From a checkpoint of a small self-supervised image encoder.
Training: soap at rate 0.0011, 5000 steps, batches of 128.
Data: trained on photos of plants and fungi (iNaturalist), 90422 training examples, 7.1 epochs.
Rows from block 5 of a small self-supervised image encoder, named by matrix and row number. Rows with one number within an expert belong to one neuron, the router's apart. Each number is 128 + 32 x the weight over its row's rms, rounded and kept within 0 to 255. All counts start at 0.
Before each expert's rows are labels from the 100 images, of 14976, where the router gives the expert most weight on average: "colour at peak" is the nearest of a few named colours to the mean colour under the peak. Only what is clearly more common there than usual is listed. The data: photos of plants and fungi (iNaturalist). In brackets: how many of the 100, against the usual share in percent.
# router: slot weights (model.blocks.5.mlp.router.weight, 8x384, trained with AdamW), inputs 43-85
# up: expert up (model.blocks.5.mlp.up, 4x192x384), inputs 43-85
# down: expert down (model.blocks.5.mlp.down, 4x384x192, transposed), outputs 43-85

# expert 1
colour at peak: white (37 vs 0.9)
router.2 [150 124  97 104 126 163 164 113 153 111 156 185  94 158 139 116  88 148 147 152 113  98 132 116 152 127 174 121 196 146  75 170 162 126 157 118 137  67 112 181  85 100 142]
router.3 [115  77  57 113 187 117 121 119 121  84 131 112 138 140 113 140 152 146 118 162 110 142 100 117 142  38 202  87 122 205  97 129  78 142 118 153 187 176 117 146  85  58 117]
up.0 [ 92 114 100 195 138 103 131 146 109 138 198 141  88  83 133 125 142  81 145 207  89 132 126 109 130 132 124 111 150 140 113 107 117 127 177  95  98 181 126 116 148 102 150]
down.0 [126 156 118 144 156 135 100 136  67 175 157 116 111 118 186 121 105  91 158 145  98 115  94 117  75 107 109 155 138 121 119 127 150 140 106 105 143 140 134 160 159 180 104]
up.1 [121  75 143 106 133 118 168  26 142 154 112  81 117  70 153  80 154 102 169  95 126 141 108 118 189 158 128 148 154 116 137 120 178 191  98 107 108  86 168 104 125 134 132]
down.1 [111 109  95 133  44  76  77 179  94 145 100 146 149  84 159 169 145 130 214 138 130 149 190 113 169  83 127 149  72 110 126 136  70 158 135 125 142 108 121 135 128 144  95]
up.2 [136 152 197 115 193 105 139 171 102  93 133 119  82 151 103 174 141 158  96  90 104 122 152 141 112 143 102  45  94  94  75 145 108 149 138 101 149 122 128 164 163 169 124]
down.2 [158 135 145  93  95 113  96 120 119  80  97 132 117 158 172  95 170 209 183 122 116 133 126 120 163 115 102 104 147 168 156 111 126 113 129 104  78 156 171 169 159 102 144]
up.3 [ 90 124 131  90 131 102 116 196  99 174 113 147 179 162 140  87 128 160 140 117 152 179 160 222  86 183 165  91 168  79 135 113  95 108  96 122 125 108 179 100 141 124 124]
down.3 [116 169 170 122 175  88 110 119 129 146 162 113 110 155 109 168  94 107 129  97 155 162  74  65 124 133  96 157 119  87 104 130 178 100 184 113 124 137  85 117 136 144  94]
up.4 [140 137 126 125  71 101  97 141 189  94  63 100 125  64 150 135 111 102 128 150 102 173 142 144  98  61 146 136  95 114 138 103 127 133 127 157 203 136 105 134 130  78 157]
down.4 [ 87 118 127 150  83  90  82 145 105 153 132 160  31 156 174  93 134 153 155 168  50 132 144  84 125 148 128 108  84 104 143 142 119 157  90 141  97 138 174 145 169 162 181]
up.5 [141  99 131 156 204 113 103 107  99 181 155 197 120  72 100 167  89 108 151 148  63 158 118 193 132 142 161  96 170 115 160 139 184 160 189 204 141 123 133 123 169 104 137]
down.5 [130 171 103  93 149 156 103 121 153 138 127  85 108 177 101 193 101 135 134 118  74 152 109 156  91 139 109  69 145 106  64 119  96 119  88 125 188  84  88 188  93 119  70]
up.6 [172 100 157 136 147 143  91 139 159 130 140 135 186 199 166  66 129 151 181  49 110 111 131 102 132 140 133 131 142 129 127 140 152 140 171 160 124  75 162 143 125 148 135]
down.6 [135 131 126 141  69 120 174 137 154 150 185 149 171 122 164 168 110 138  89 142 154 137  78 139  94  84 106 134 133 147 144 126 101 112 170 200 119  84 163 109 148 159  88]
up.7 [142  88 175 153 175 138 172 101 125 162  86 132 103 111  94 117 149  78 133 128 159 101 130  79 140 123 141 106 147  87 122 157 178 137 128  92 109 136 123 125 120 145 137]
down.7 [163 131  74 149  88 180 143 145 139 126  96  53  74 121 121 130 160 175 102  78 162  84 100 201 111 135 114 147 161 122 162 159 105 125 175 166 229 140 139 120 123 146  97]
up.8 [134 187 144 181 125 118 121 100 158 178 113 123 144  87 103 142 110 150 114 154  78 132 145 132  92 163 114 154 165 150 155 104  92  72 111 148 139 109  65 142 172 167 120]
down.8 [ 71 142 198  76  66 144 167 100 120 122  89 174 117 195 164 179  91 135 124 150 131 172 127 112 184 100  80 149 126 144 120 202 120 150  71 114 172  88 172 131 138  94 146]
up.9 [139 121 135 114 151 152 115 125 162 114 172 125 174 191 100 105 103 140 158  70  72  98 127 125 122 159 117 137  90 157  99 105 160 142  95 151 175  80 138 111 151  90 115]
down.9 [170 167 159 132 136 143 136 117  81 156 155 173  86 142 168 116 112 135 197  92 117 112 196 166 126 130 132 156 104  48 180  96 150 119 128 161 102  93 169  98 109 113 126]
up.10 [129 213 137  81 153  95  98 177 131 169 122 150 145 169 138 165 131 129  93 138 197 128  60 117 141 161  68 187 139 167  90 141 130 144 185 111 130 138 143 117 212 130 133]
down.10 [112 130 119 131 170 193 112 183 161  60 104 133 149 102 102 108 104 128 104 117 154 174 170 156 175 102 142 133  67 104  83 121  62 127 120 164 136  89 165 145 210 133 141]
up.11 [167 145 153  66  45 113 115 106 138 111 115 176 142 203 149 109 100 135 155 164 164 112 103 184 156 148 156 127  99 144 164 173 111 126 119 121  98  93 115 113 146 171 105]
down.11 [ 94 128 104 168 174 134 118 115 127 101 127  78 129 159 125 165 140 164 111 140 163 166 140 161 149  92 116 165  76 124  89 111 202 165 125 170 168 142 106 104 108 146 143]
up.12 [110  89 180 138 129  98  88 136 113  93 103 130 149 117 142 112  69 142 182 119 176 121 115 125 155 142 151 125  99 141 106  51 152 120 103 151 110 107 117 169 129 122 122]
down.12 [109 193 177 159 124 175 106  38  61  88 208 146 115 161 185 149 131 160 125 161  76 109 162 159 102 125  82 110 108 148 138  86 145 151 125 157 104 112 116 120 151 128 140]
up.13 [130  99 116  90 163 178 108 132 158 135 133 159 159 151 142  78  80 130 129 160  61 180 108 111 128 135  86  98  89 116 180 105 173  98 149 118 181 182  95 170 137 158 110]
down.13 [165  69 151  41 126 148 119 169 103 130  92 154  92 145 144 122 118  90  47 142 125 164  86  92 132  79 154 129 114  99 121 110 119 181 113 113 123 161 148 195 129 157 162]
up.14 [128 153 156 148  56 120 130 133 104 111 117 108 214 124 157 127 127  99  84 112 115  84  77 102  87 146  76 135 150  99 108 137 101 101 129 124 163 127 175 112 150  78 124]
down.14 [164 151  82 118 112 149 128 138 123 147 165 152 152 132 103 129 114 144 157 111 159 165 201 184 115 177 117 147 130 156 123 151 111  94 155 129 144 140 124 141 143 116 172]
up.15 [108 158 182 100 105 110  70 117  97  66 164 141  68 127 111 119  97 209  46 130  92 128  82 162 146 108 102 148  96 110 101 126 166 176  77 122 144  98 117 138 108 138 107]
down.15 [143 103 155 173  86 126 163 126 147  66 177 151 126 125 131  45 168 116  92  74 124 161  83 106 115 165  72 108 164 165 125  82  70 123 100  74 133 178 154 123  90  53 181]
up.16 [137 119 122 116 132 207  99 123 194  99 139 136 118 107  76 154  90 158 154 165 136 204 164 108 139 130 167 144 162 120 157 127 134  75 124 172 112 112 175  79  99 117  77]
down.16 [172 124 129 213 154 111 153 119  89 161 129 103 126  97 147 165 105 148 120 105 159 109 163 148 151 132 152 176 133 127 163 141 162 140 156  93 131 109 119 148 155  87 134]
up.17 [158 142 179 149 125  79 148  77 135 147 148 139 128  94  60 149  90  95 166 131 203  77 104  98 163 132 126  81 129 100 105 118 100  66 116  91 110 125 159 113 153 112 147]
down.17 [125 104 103 185  96  98 133 118 132 129 143 112 191 133 131 105 105 153 106  97  97 130 181  99  94 119 158 137 148 144 157 110 130 193  87 186  94 111 138  92 141 132  70]
up.18 [105 135 114 110 129  75 162 136 112  97  92 117 139 162 167 102 110 131  80 143 145 158  90  77 125 115  77  86 117 109 130 123 123  71 102 173 123 105  63  89 170 145 173]
down.18 [158  67 156 131 214 125 196 208 144 182 121 124 148 128 132  76 150  94 149 116 155 102 149 164 122 133  93 127 154 149 160  75 124 112 125 145  95 135 192 141 103 189 155]
up.19 [117 139 128 140 168 111 117  69 191 144  99 156  75 174 132 141 114 161  92  75 110  99 112 124 102 151 132 120 124  80 143 127 139 104  82 129 167 132 188 103 125  86 101]
down.19 [146 154  90 106  99 121  86 104 116 164 158 153 127 124 125 160 104  87 124  81  35 137 125 149 132 143 124 164 158 156 227 165 134 118 133  85 109  78  63  69 151  68 138]
up.20 [173 142 114 157  77  83 137  94 147 128 141 109  91 146 128 106 129 138  99  63 113 155 149 132 125 198 155  69 116 186 129 109 119 144 212 132 170 143  33 149 112 148 125]
down.20 [207 111 176 145  64 109 129  79 143 128 173 147 122 137 131 128 158  58 160 148 129 165 119  99 139  85 135 160 138  77  66 131  81 117 152 181 134 107  90  92 158  94 115]
up.21 [ 95 111  41 143 134 135 103  60 138 173  85 125  98 164 116 144  48  88 124 125 129 110  59 114 158 124 130 111 150 192  98 122 135 147 166 133 177 120 206  46 165 145 157]
down.21 [150 159 195 150 126  93 150  97 131 148 120 114 122 154 131 115  91 106 128 145 138 140 174 118 106 136 130  83 142 121  73 104 125 174 129 102 131 142 107 110  81 141 124]
up.22 [ 78  98 152  95  68 196  98  61 179 129 106 114 136 228 140 141 132 168  84 117  70 126 133 130 119 118 139 113 140  94  94  77 171  93 142 136 111 134 135 169 109  68 106]
down.22 [ 94 123 128 144 101 105 116 114 120 147 121 116 113  60  86  77  85 170 131 101 132 138 159 134 133 137 142 121  96 134  86 100 121  75 150 109  96 105 145 130 159 112 199]
up.23 [153 166 126  67 185 150 181 130 154 126 139  97 150 154  85 133 120 180 151 119  61 176  86 152 115 143  53 169 125 141  48  99 168 159  76 161 169 107 121 109 168 124 177]
down.23 [146  95 135 118  91 163 144 189 106 117 109 136 115 193 111 125 183 109 136 124 201 136 101 110 172 179 101  98 167  95 171 158  94 145 112 110 165 126 158 121 179 176 148]

# expert 2
colour at peak: grey (85 vs 48.4)
router.4 [104 157  96 169 121 158 139 190 137  56 169 175 114 107 130 139 147 127 125 174 126 109  87 101 158 104 178  78 157 177  82 136 143 156  97  88 143 111  93 165 106 104 149]
router.5 [164 106 135  92  90  55 115 107 131 158 132 120 153  61 110 190 210  58 133  53 115 146 142 104 119 132 207 165 123  76 123  96 111 116  87  81 130 171 120 137 101 157 144]
up.0 [ 73 128 158 111 132 190 100  61 109 145 163 155 127 129 105 172 194  60 166 140 175 127 110 135  77 146 155 112 131  86 104  51 126 153 155  96 112 141 130 126 157 111 182]
down.0 [127 123 146 128 116 204  97 162 139 151  64 135  64 113 134 157  80 127  91 125 125 149 183  98 148  72  76 114 174 180 131  98 106 184 121 127 171 149 107 116 185  78  98]
up.1 [117 149 130 129  85  87 113 180 197 168 103 178 102 143 118  92  89 104 105 160 107  96  97 124 205 139 107 137 145 115 147 109 150 122 117 159 149  87 151  78 142 148  94]
down.1 [128 175 169 132  96 112 101 135 107 115 126 154 183 132  87 182 115 102  60 141 132 123 111 185 116 147  72 155 114 113 142 118 113  77 119 124  99  74 180 124 134 148 207]
up.2 [117 116 104  65 117 108 128 187 131 150  92 129  93 128  81  77 107 151 108 124 169 101 131 152 141 122 134  99  98 121  92 153 106 148 175  87  89  80 174 151  95 136 151]
down.2 [104 175 122 153 113 126 146 133 163 143 164  92 109 159 158 162 174 193 132 113 128 142  74 141 108 121 106 119  96  65 171 131 165 127  80 108 101 100  67 130 108 182 152]
up.3 [135 143 119 150 152 137 136 129  75 174 125 177 129 133 127 111 135  83 127  89 151 101 121  98 170  88 159 148  38 163  92 151 169 142 107 147 108 104 140 134 141 129 106]
down.3 [149  95 109 105 137 111 132 140 163 105  87 182 119 126 154 135 166 127 144 187 145 137 142  94 166 191 102 133 190 124 100  95  93 170 142 116 106 121 136  87 125  97 138]
up.4 [132 152 195 146 165 104 123 133 197  65  68 113  96 112 113 128 136 135 143 142 125 138  98 188 168 122  82 114 140  91 141  52 135 126 108  50 193 115 131  92 123 159 141]
down.4 [132 169 152  86 154 110  92 138 124 159 130 162 108 128 171 124  93 116  55  93 131 119 188 132 161 120 150 149 179 111 163 173  95 101 143 147  81 125 106 136 153 122 145]
up.5 [ 93 143 127  83 154 172 175 104 164  96 110 127 166 108 121  75 138 100 110  76 108 137 139 113  91  95 166 120  70 157 159 156 111 149 129 114  90 165 135 148 103 112 105]
down.5 [129 121  99 110  99 107 101  57 146 173 168 139 138 110 195 142 142 110 121 108 142 208 123 140 140 122 183 110 110 105 129 193  88 147 201 140  76 164 186 139 107 202 130]
up.6 [ 77  85 162 129  68 134 118 127 196 135 153 127  88 161 107 111 136  64 130  98 112  75 153 157 141 101 150 128 143 120 136  95  88 112 114  55 130 171 136 123 136 127 127]
down.6 [122  80 148 103 151 121 109 185 130 135 113  90 115 166 113 145 105 155 207  82 148 142 105 103 116 184 139 145 158 131 140 185 173  56 174 178  98 113  45 163 126  88 129]
up.7 [114 194  82 153 168 129 149  42  85 105  77 136 101 115 129 125 140  99 137 113 138 129  90 144  94 161 116 138  88 124 102 133  79 125 123 120 100 122 146 125  98 196  88]
down.7 [111  93  93 152 143 170  95 116 139 155 114 129 163 159 107 171 157 112 129  89 169 119 134 130  48 174 188 125  96 161 163 170 112 130 160 149 128 139 111 118 140 170 144]
up.8 [151 131 181  92 140 189 114 188 132 144 143 121 104  96 148 173 134 143  96 118 199 115 141 147 111  72 102 211 155 104 143  98 126 109  84 112 113 161 118  90 164  99  63]
down.8 [136 106  99 187 104 119 183  65 104 155  90 150 158 157 101 149 122 166 151 140 132 143 139  89 124 127 142  64 169 149 117 135 145 107 114 188 131  95 143 163 189 203 144]
up.9 [147  76 118 127 127  97 114 160 176 178 154  95 149 149  98 123  83  75 100 154 137 110 111  92 219 171 144 140 181 150 156 102 109 105 130 158 144 169  91 149 168 124 148]
down.9 [181 105 146 162 138  95 148 106 123 189 172 183 141 106  91 137 140 133 123 159  90 174 147 166 141 166  96 184 140 103 100 146 136  81  73 168 108 168 141 110 124 141 104]
up.10 [161 130 146 170 128  73 123 128 148  90 142  96 141 129  96 140 164 180 157 178 116 168 161  81 174 122 163 133 153 118 107  69 118 108 102  79  99  74 108 138 169 162 138]
down.10 [116 151 130 110 132 169 149 129 177 169 173 101  94 156  84 108  97 162  92 147 127 121 127 151  46 155 113 137 112 164 109 143  80 114 139 103 133 135 175 140 123 123 112]
up.11 [114 134 101  92 154  91 149 142 119 175 171 188  55 148 117 181 146  81 130 119 145 137 116 137 130 154 147 149 151 144 113 178 115 140 147 148 162 137 144 169 174 143 156]
down.11 [129  98 156 141 162  49 109 139 108 100 139 148 170  89 151  64 185 166  89  91 155 128 130  94 106 159  90  88  84 149 173 102 105  81 112  50 107 136 184  94  93 213 106]
up.12 [ 81  63  97  83 136 109 137 158 140 138 182 143 136 144 100 103 122 130 148  79 160 157  63  94 124 128 125 173  80 127 131 106 171 158 137 214  98  95  83 144 169 119 152]
down.12 [106 146 110 131 175 109 114 131 135 174 135 156 151  51 142 163 122 132  93 140 145 126 127  70 146 101 152 126 125 182 110 128 131 150 155 133 106 162 139 157  96 137 136]
up.13 [119  92 169 143 135 101 116 113 163 129 144  90 153 123 135 128  95 103  30  83 105 107 100 117 154 134 146 147 186  99 104  85 147 104  99 104  75 162 142  41 210 147 102]
down.13 [ 64  78  65 100 162 143 143 136 113 154  88 140 141 160 133 185  98 139 125 144 183 123 100 124  83 152  57 154 127 148 164 170 127 123 136 140 120 120 120 109  40 132  50]
up.14 [149 136  70 192 118 107 128 117 125 156 109  69 173 117 180 146  82 150 137 125 117 104 140 114 112 103 111 158 140 175 132  92 117  86 178 113 122 149 115 130 149 119  47]
down.14 [133 155 123 129 134 156 116 123 123 106 141 113 152 122 110  94 194 148 144 146 156 140 116 114 136 136 148  36 154 155 189 139 128 139 148  81 114  76 131 107 112 101 216]
up.15 [109 111 116 139 153 135 168  99 120 126 105 176 113 141 124 156 148  86 122 134 115 186  93 161 190 106 129 103 122  76 162 140 110 152 152 133 176 167 146 146 129 148  71]
down.15 [216  77  81 127  89 102 129 147 176  92  65 134 112 143 155 134  92 170 124 140 117  67 144 109 114 123 159  80 114 165  89  78 166 139 167 113 153 133 163 136  62 151 168]
up.16 [ 94 158 124 111 164  62 118 133 120 154 146 243 159 118 132  90  94 130 155 109 113 153 140 100 174  82 127 160  85 147 115 152 145  88  91  98  89 153 120 132 152 125 142]
down.16 [121 107 165 103 181 106 173  87  83 149  91 131  98 132  99 126 137 115 146 165 101 153 169 144 146 101 114 106 129 132 119 120 151 202 139  58  94 158 140 122 168  78  91]
up.17 [155 123 168 146 145  94 156 208  82 180 182 111 162 135 119  63 104 140  95 123  92 120 140 128 116 120 162 121 110  74 148 162 133  91 147  99 122 119 181 126 148 124 115]
down.17 [129 140 146 176 116 126 101  66 134  78  66 187 120  97 103 104 131  94 134 175 135 109 127 142 146 161  35  50 153  97 141 136  75  89  65  58 162  79 109 147  92 117 138]
up.18 [176 138 124 159 134 122 122  95 126 161  96  95 133 126 181 156  62 115 125 113 157 163  78 111 109 157 133 140 167  99 144 146 169 109 167 141 173 134 123 155 123 140 145]
down.18 [120  98 125 115 124 188 180  89  77  53 188 134  78 144  60 131 191 139  94 139  78 109  94 110 114 106  19 148 131 145 137 153 151 135 140 108 123 144 167 128  99 100 193]
up.19 [207 124 147 131  93  78 124 135  99 147 155 131 188  76  99 163 140  66  91 127 162 160 143 126 136 118  87 167  80 116 107  95 179 155 157 144 141 118 132 191 105 170  66]
down.19 [ 76 120  63  95 152 187  89 137 146  78 120  87 129 147 167 129  92 136 141 122 121 103 124 126  93 122 132  71 143 180 159 104  98  91 131 112 111 131  82 135 112 106 129]
up.20 [111 124 126 189 124 125 124  92 144 163 142 118  73 158 133 129 102  98 142  90 181  82 122 205  76  90 132  98 155 131  81 139 145  94  87 131 101 171 126 119  98 181  76]
down.20 [167 103 106 125 102  98 114 140 117 117 117 108 197 149 119 198 135 166 171 151  79 150 111 112 120 154 130 102  90 100 174  93 148  84 179  91 104 101 108 171 146  73 179]
up.21 [131 164 146 109 172 146 133 140 111 137 112 176 108 141 165 136 152 134 102  96 106  56 155 154 125  93  97 131 131 141 153 141 131 178 148 144  87  76 188  81 132 136 159]
down.21 [113 143 145 108 147 140 132 127 108  91 188 116 144 160 132  75  90 118 151 189 182 143 168  85 131  62 120 125 100 168 181 173 116  94 106 130 149 119  73 116 104 187 125]
up.22 [119 180 174  74 144 191 157 127 131 111 139 154 144 121 191 111 156 155 158 123 122 138 106  88 121 105  97 129  66  66 174  62  79 152 123 114  74 149 174 106 109 153 101]
down.22 [121 198 179 121 118 136  82 158 132 128 113 137 146 183 115  97 146  96 113 136 166 134  83 115 141 127 152 128  77 172 136 123 138  85  97 153 120 115 106  59 128 112 142]
up.23 [143  99 179 144 131 126 107 167 105  90 119  68 122 134  91  83 135 123  88 128 119 141 173 153 151 135 122  99  69  68 124 125 151  31 168 155 129  93 106 157 102 168 154]
down.23 [162 139 116  59 144 128 165 174 121 163 170 151 131 172  92 181 161  89 172 124 135 116 121 152 112 125 159 127 122 135  92 136 110 119 180 132 187 111 143 209 177  87 124]

# expert 3
colour at peak: brown (60 vs 35.7); black (35 vs 3.8)
router.6 [147 130  42 168 136 194  47 145 138 104 157 142 146 130 157 125 103  65 167 165 111 107 197 134  96 105  88 138 166 126  96  82 144 119 116 201 123 121 111 147 156 184 190]
router.7 [161 196 103 165 117 126  38 133 124 107 141 148 124 143 150  57 115 183 174 114 114 133 180  93 100 142  84 118 132 176 122 105 145 163 124 169 178 111 104 126 104 147 136]
up.0 [149 109 133 101 146 124 106  72 167 159 102  87 125 121 128 169 140 141  69 144 142 137 161 133  52 121  49 185 155  96 137 100 115  77 117 194 107 148 136 148 129  65 177]
down.0 [104 178  91 109 133 155 171 148 105  68 101 129 110  88  68 136 104 143 121 212 147  72 121 157 173 109 100  93 170  72 128 102 103 179 122 119 110 211 121  80  87 152 126]
up.1 [170 146 105 150 192 186  36  93 159 124  61 116 174 163 165 134 146 140 185 110 110 145 138  79 207  69 119 120 114 164  95 170  66  68 124 142  65 118  77  88  83 166 123]
down.1 [105 130 113 142 104 116  88 108 143 126 102 142  88 108 178 138 138 137 167 121 135 130 110 202 124 159 107 119 186  75 170 133 139 171 109 154 141 139 149 129  93 128 197]
up.2 [126  91 192 121 114  85  84  98 150 139  95 154 128 138 110 140 151 181 114 106  86 131 115 159  85 164  82 142  99 103 148 107 134  94 114 171 118  96 133 144  81 131 164]
down.2 [ 87  98 134 131 186 168 152 107 146  78  89 173  99 170 171  78 145  90 205 101 135  49 135 125  77 145 114 157 201 117 117 134 102 114 110 132 132 112 107 109 140 201 134]
up.3 [111 157 137 124 151 109 120 115 138 127 161 129 113 102 124 111  95 164 141 140  53 186 180 144 114 155  94 131 144  80 114 112 104 107 118 159 203 127 170 204 122 144 139]
down.3 [177 158 172 116 109 133  86 102 129 158  77 163 160 147 110  65 122 144 140 121  94 144 153 135 121 140  95 139 117  99 143 123  87 153 129 121 154 100 148 123 152  85 145]
up.4 [ 64 155  82 144 224 100 109 105 114 109 166  78 133 137 181 142 143 130 167 154 117 190  90 137 168 131 137  98 133 143 181 140  92 128 141 110 120 183  59  98 129 133 138]
down.4 [ 85 179 104 138 150 174 164 126 146 129 106 122 112 110 114 148 135 126 105 171 108 112  99 116 108 120 110 128  99 132 158 134 104  90 133 123 163 131 127 249  34 129 108]
up.5 [ 83 154 157 173 122 106  92 173  55  92 106 125 138  87 150  92 116 167 141 107 118 142 113 151  94 128 111 168 153 120  90 108  93 165 127 136 119 140 131 135 144 102 150]
down.5 [ 93  90 145 148 138 162 128 145 170 129  97 192 156  90 101  65 169 159  78 137 104 133  90 144 113  72 185 103 165 132 112 141 130 115 174 129 185 158 106  99 149 106  93]
up.6 [150  82 127 115 132 140 137 115 149 208 146 157 154 117 156 113 161 181 140  96 156 165 132  64 156 173 197 121 151 139 108  72  76 107  89 140  80 124 123 113 148 142 173]
down.6 [105 159 155 153 114  66 154  86 139 177 130 168  60 119 133 139 107  61 140 100 182  91 119 110 120 123 142 157 133 192  88 107 140 128 113 152 142 150 147 143 118 167 140]
up.7 [106 150 131 121 119  97 200 173 146 144  56  75 172 129 158 128 162 139 128 107  98 129 139 127 107 112 224  94  92 144 126  81 184  79  91 171  80 133 153 106 144 131 119]
down.7 [141 167 189 115 143 111 142  96 140 119 127 188 124 124  76 141 145  45 130 142 196  47 159 119 179 134 124 126 148 178  70 101 112 150 127 113 125 159 169 171 119 177 132]
up.8 [ 85 156 105 144  99  85 147 142 151 141 171 163 131 122 104 107  71 114 119 112 136  95 105 168  41 111 116 122  98 141 161 128  95 139  86 150 159 133 145 112  88 143 160]
down.8 [127 101 129 118  60 161  63 138 130 135 123 163 132 133 106 123 149 153 199 149 116 121 170 141 106 213  96 113 124 122 106  70 120 126 106 127 101 124 158 104 122 145 120]
up.9 [ 86 128 111 150 117  86  92 109 156 114 166 158 123 135 162 164 107  97 169 129 183 131 157 148  90 139 156 136 129 178  94 169 112 141  88 171 160 179 108 121 133 155  93]
down.9 [141 157 141 173 155 117  94 116  96 120  89 155  88  78 166 106  82  81 145  93 156 149 125 186 141 122 109 159 185  84  79 129 137  71 169 105 119 163  91 169 135 168 146]
up.10 [126 153  91 121 135 150 117 162  82 186 163  90  73 108 152 177  52 135 121  79  97 127 141  74  50 121 161 119 138 135 121 149 104 104 162 162 178 140 179 104 179 166 130]
down.10 [101  87 152  98 121 146 135  71 143 152 141 188  98 160 130  97 123 123 135 128 160 121  96 231 124 150 144 164 166 132 135 143  94  76  48 133 145  78 109 116 108 135 137]
up.11 [110  59 128 130 144 114 114 113 165  97 141 121 132 158 132 142 121 110 132 164 107 131 127 162 140 124  84 109 129  78  99 109  86  87 183 139  99 170 114 100 140 107 184]
down.11 [127 142  79  86 176 141  87  85 148  72  97 135 129  62 133 173 125 162  75 140 154  88 134 124  48 109 212 117 154 136 161 128 104 112 139  86 171 170 130 114 156 176 169]
up.12 [201 118 146 142  80 105  38  98  97 170  96 118 132 123  66 141 145 144 121  94 172 173 101 144  95 158 102 129 111 122 142 128 144  88 139 117 172 130 157 130 160 116  64]
down.12 [198 105 118 112  88 126 112 150  72 114 125 131 151 111 149 138 116 130 151 148 147 177 119 137 115  83 155  88 166 142  90 122 155 127 117  96  63 142  85 159 174  97 111]
up.13 [117  98  61 167  66 171 152 159 126  92 127 156 166 110 128 179 172  66 153 105 138 123 131 114 144 133 172 183 153 125 138 142  96 157 104 112 104  46 112 147 117 141 145]
down.13 [133 113  92 103 142 145 127 110 177 121 108 175 147 172 112 152 137 112  76 125 122 162 143 101 131 118 166 159 112 104 122 163 169 112 169 118 124 106 157  24 155 122 137]
up.14 [188 107 159  82 131 200 117 158 149  96 125  80 122 149  63 143  93 136  69  92 129 155 119 140 137  79 146 128 179 158 181 107 137 160 123 144  79   5 103 155 126 107 118]
down.14 [ 74 145 139 134 138 112  69 133  97 165 104 189 129 126 152 118 167  52 175  91  77  82  92 132 122 140 120 142 126 124 165 147 113 103 109 118 194  34 149 132  89 183 130]
up.15 [102 147 129 114 131  74 123  76 142  70 120  98 167 116 132 121 124 119 123 113 183  74 115 136 127  90 143 123 156 109  64 121 134 174 137  99 115 130 138 111  99 144 173]
down.15 [135 113 107 100  71 172 101 128 180 100 128 102 147 139 104 119 183 108 193 125 224  52 109 126 161  91 147 127  90 119 121 117 103 101  81 137  83 107 150 188 160 109  94]
up.16 [170  81 144 101 118 150 112 154 149 176 161 105 133  75 124 155 104 144 103 202 106 102 118 124  78 104 156 132 127 198 110 105  99 157 152 122 172 190 133  98 129 118 111]
down.16 [ 93 154 162 145 173  85 123 139 101 185 149 139 168  79 119 127 118 143  95 122 135 139  64 163 127 150 119 151 116 119 133  45 119  98 165 150 160 131 121  97 182 137 167]
up.17 [147 155 165 171 111 149  87 202  95 135 104 147 143 151 125  84 199 130  59  73  95 135  92 158 133 118 138 111 149 150 130 192 151  93 133 143 136 141 114  96 142 139 106]
down.17 [150  81  85 160 113 104 162 138  77 155 108 150 120 162 135 163 142 117 104 165  84  68 173 171 105 153  50 163 106 158 138 146 146 159 117 117 131  78  74 137  78 151 104]
up.18 [ 97 117 131 119 162 127  50 142 120 150 141 126 155 143 158  87 123 108 126 118 157 157 117  72 104 109 110 175 166 179 123 165  81 164 144 133 136 181 124 111 124 138 159]
down.18 [ 98  94  68 129  90 109 158 112 169  90 151 130  66 117 186 123 131 171 136 142  92 150 164 134  74 135 101 127 118 115 118 124 103 154 109 135 134  75  45 144 150 195 114]
up.19 [116 166 153 108 144 154 100 160 168 169 105 102  84  96 157 120 161 141 176 108 155 162 121 137 156  97 128 141 174 128 108 140 133 138 117 159 110 147 164 181 154 126 146]
down.19 [ 90 118 147 169  88  91 141 120 159 151 135 128 101  93 126 145 149 110 141 106 148 158 128 101 139  92 113 163 115 145 140 104 139 122 122 136  81 125 142 103 147 180 129]
up.20 [101 177 178 127  94 146 141 136  86 145  81 138  91 166 151 110  61 106  81  89 171 190  93 124  80 128 100 155  99 142 131 144 175 161 136 203 102  99 179  81 107 157  94]
down.20 [122 108  14 163 164 101 165  93 193 108 138 131  88 142 156 167 186 103 129  78 168 143 120  78 150 110 169 143 114 120  60 124 149 155 139 119  76 184  90 182 115 156 139]
up.21 [138  96  71 106 107 134 149  72 102 115 158 114 130 148 103 180 151 140 130 158 152 164  93 121  99  60 177  87 180 126 137 106 146 140  91  95  98  74 138 133 150  93  90]
down.21 [150 106 188 142 157 129 134 157 154  91 162 155 141  77  96 151 138 117 102 144 138 179 122 200 128 112 132 125 163 143 188 127 150  99 135 143 143  71 162 149  93 103 128]
up.22 [ 76 119  90  66 119 148 113 138 173 159 186 151 120 121 135  87 121  67 121 178 173 111 169 150 153 129 116 160 171 109 133  79 130 133 116 166 173  92 105 105  71 119 167]
down.22 [ 97 155 127 215 168 125 133 130  99  91 122 118  74 107 199 111 137 143 162 120 120  94 185  58  95 175 104 133 190 130 138 101 170  84 141  87 112 145 107 101  98  72 120]
up.23 [151 147 217 123 123 137 130 163 133 116  91  34 111 118  95 177 155 120 183  71  86 107 172  61 103 142 122 127 134 115 110 131 176 102 181 152 120 149  89 133 146 179 111]
down.23 [161 128  89 153 162 134 108 162 141 121 116 120 141 120 116 103 158  87 171 148  87  67 130 126 161  93 107  83 159 117 151 139 144 100 133 124 119 131 117 161 119 133 122]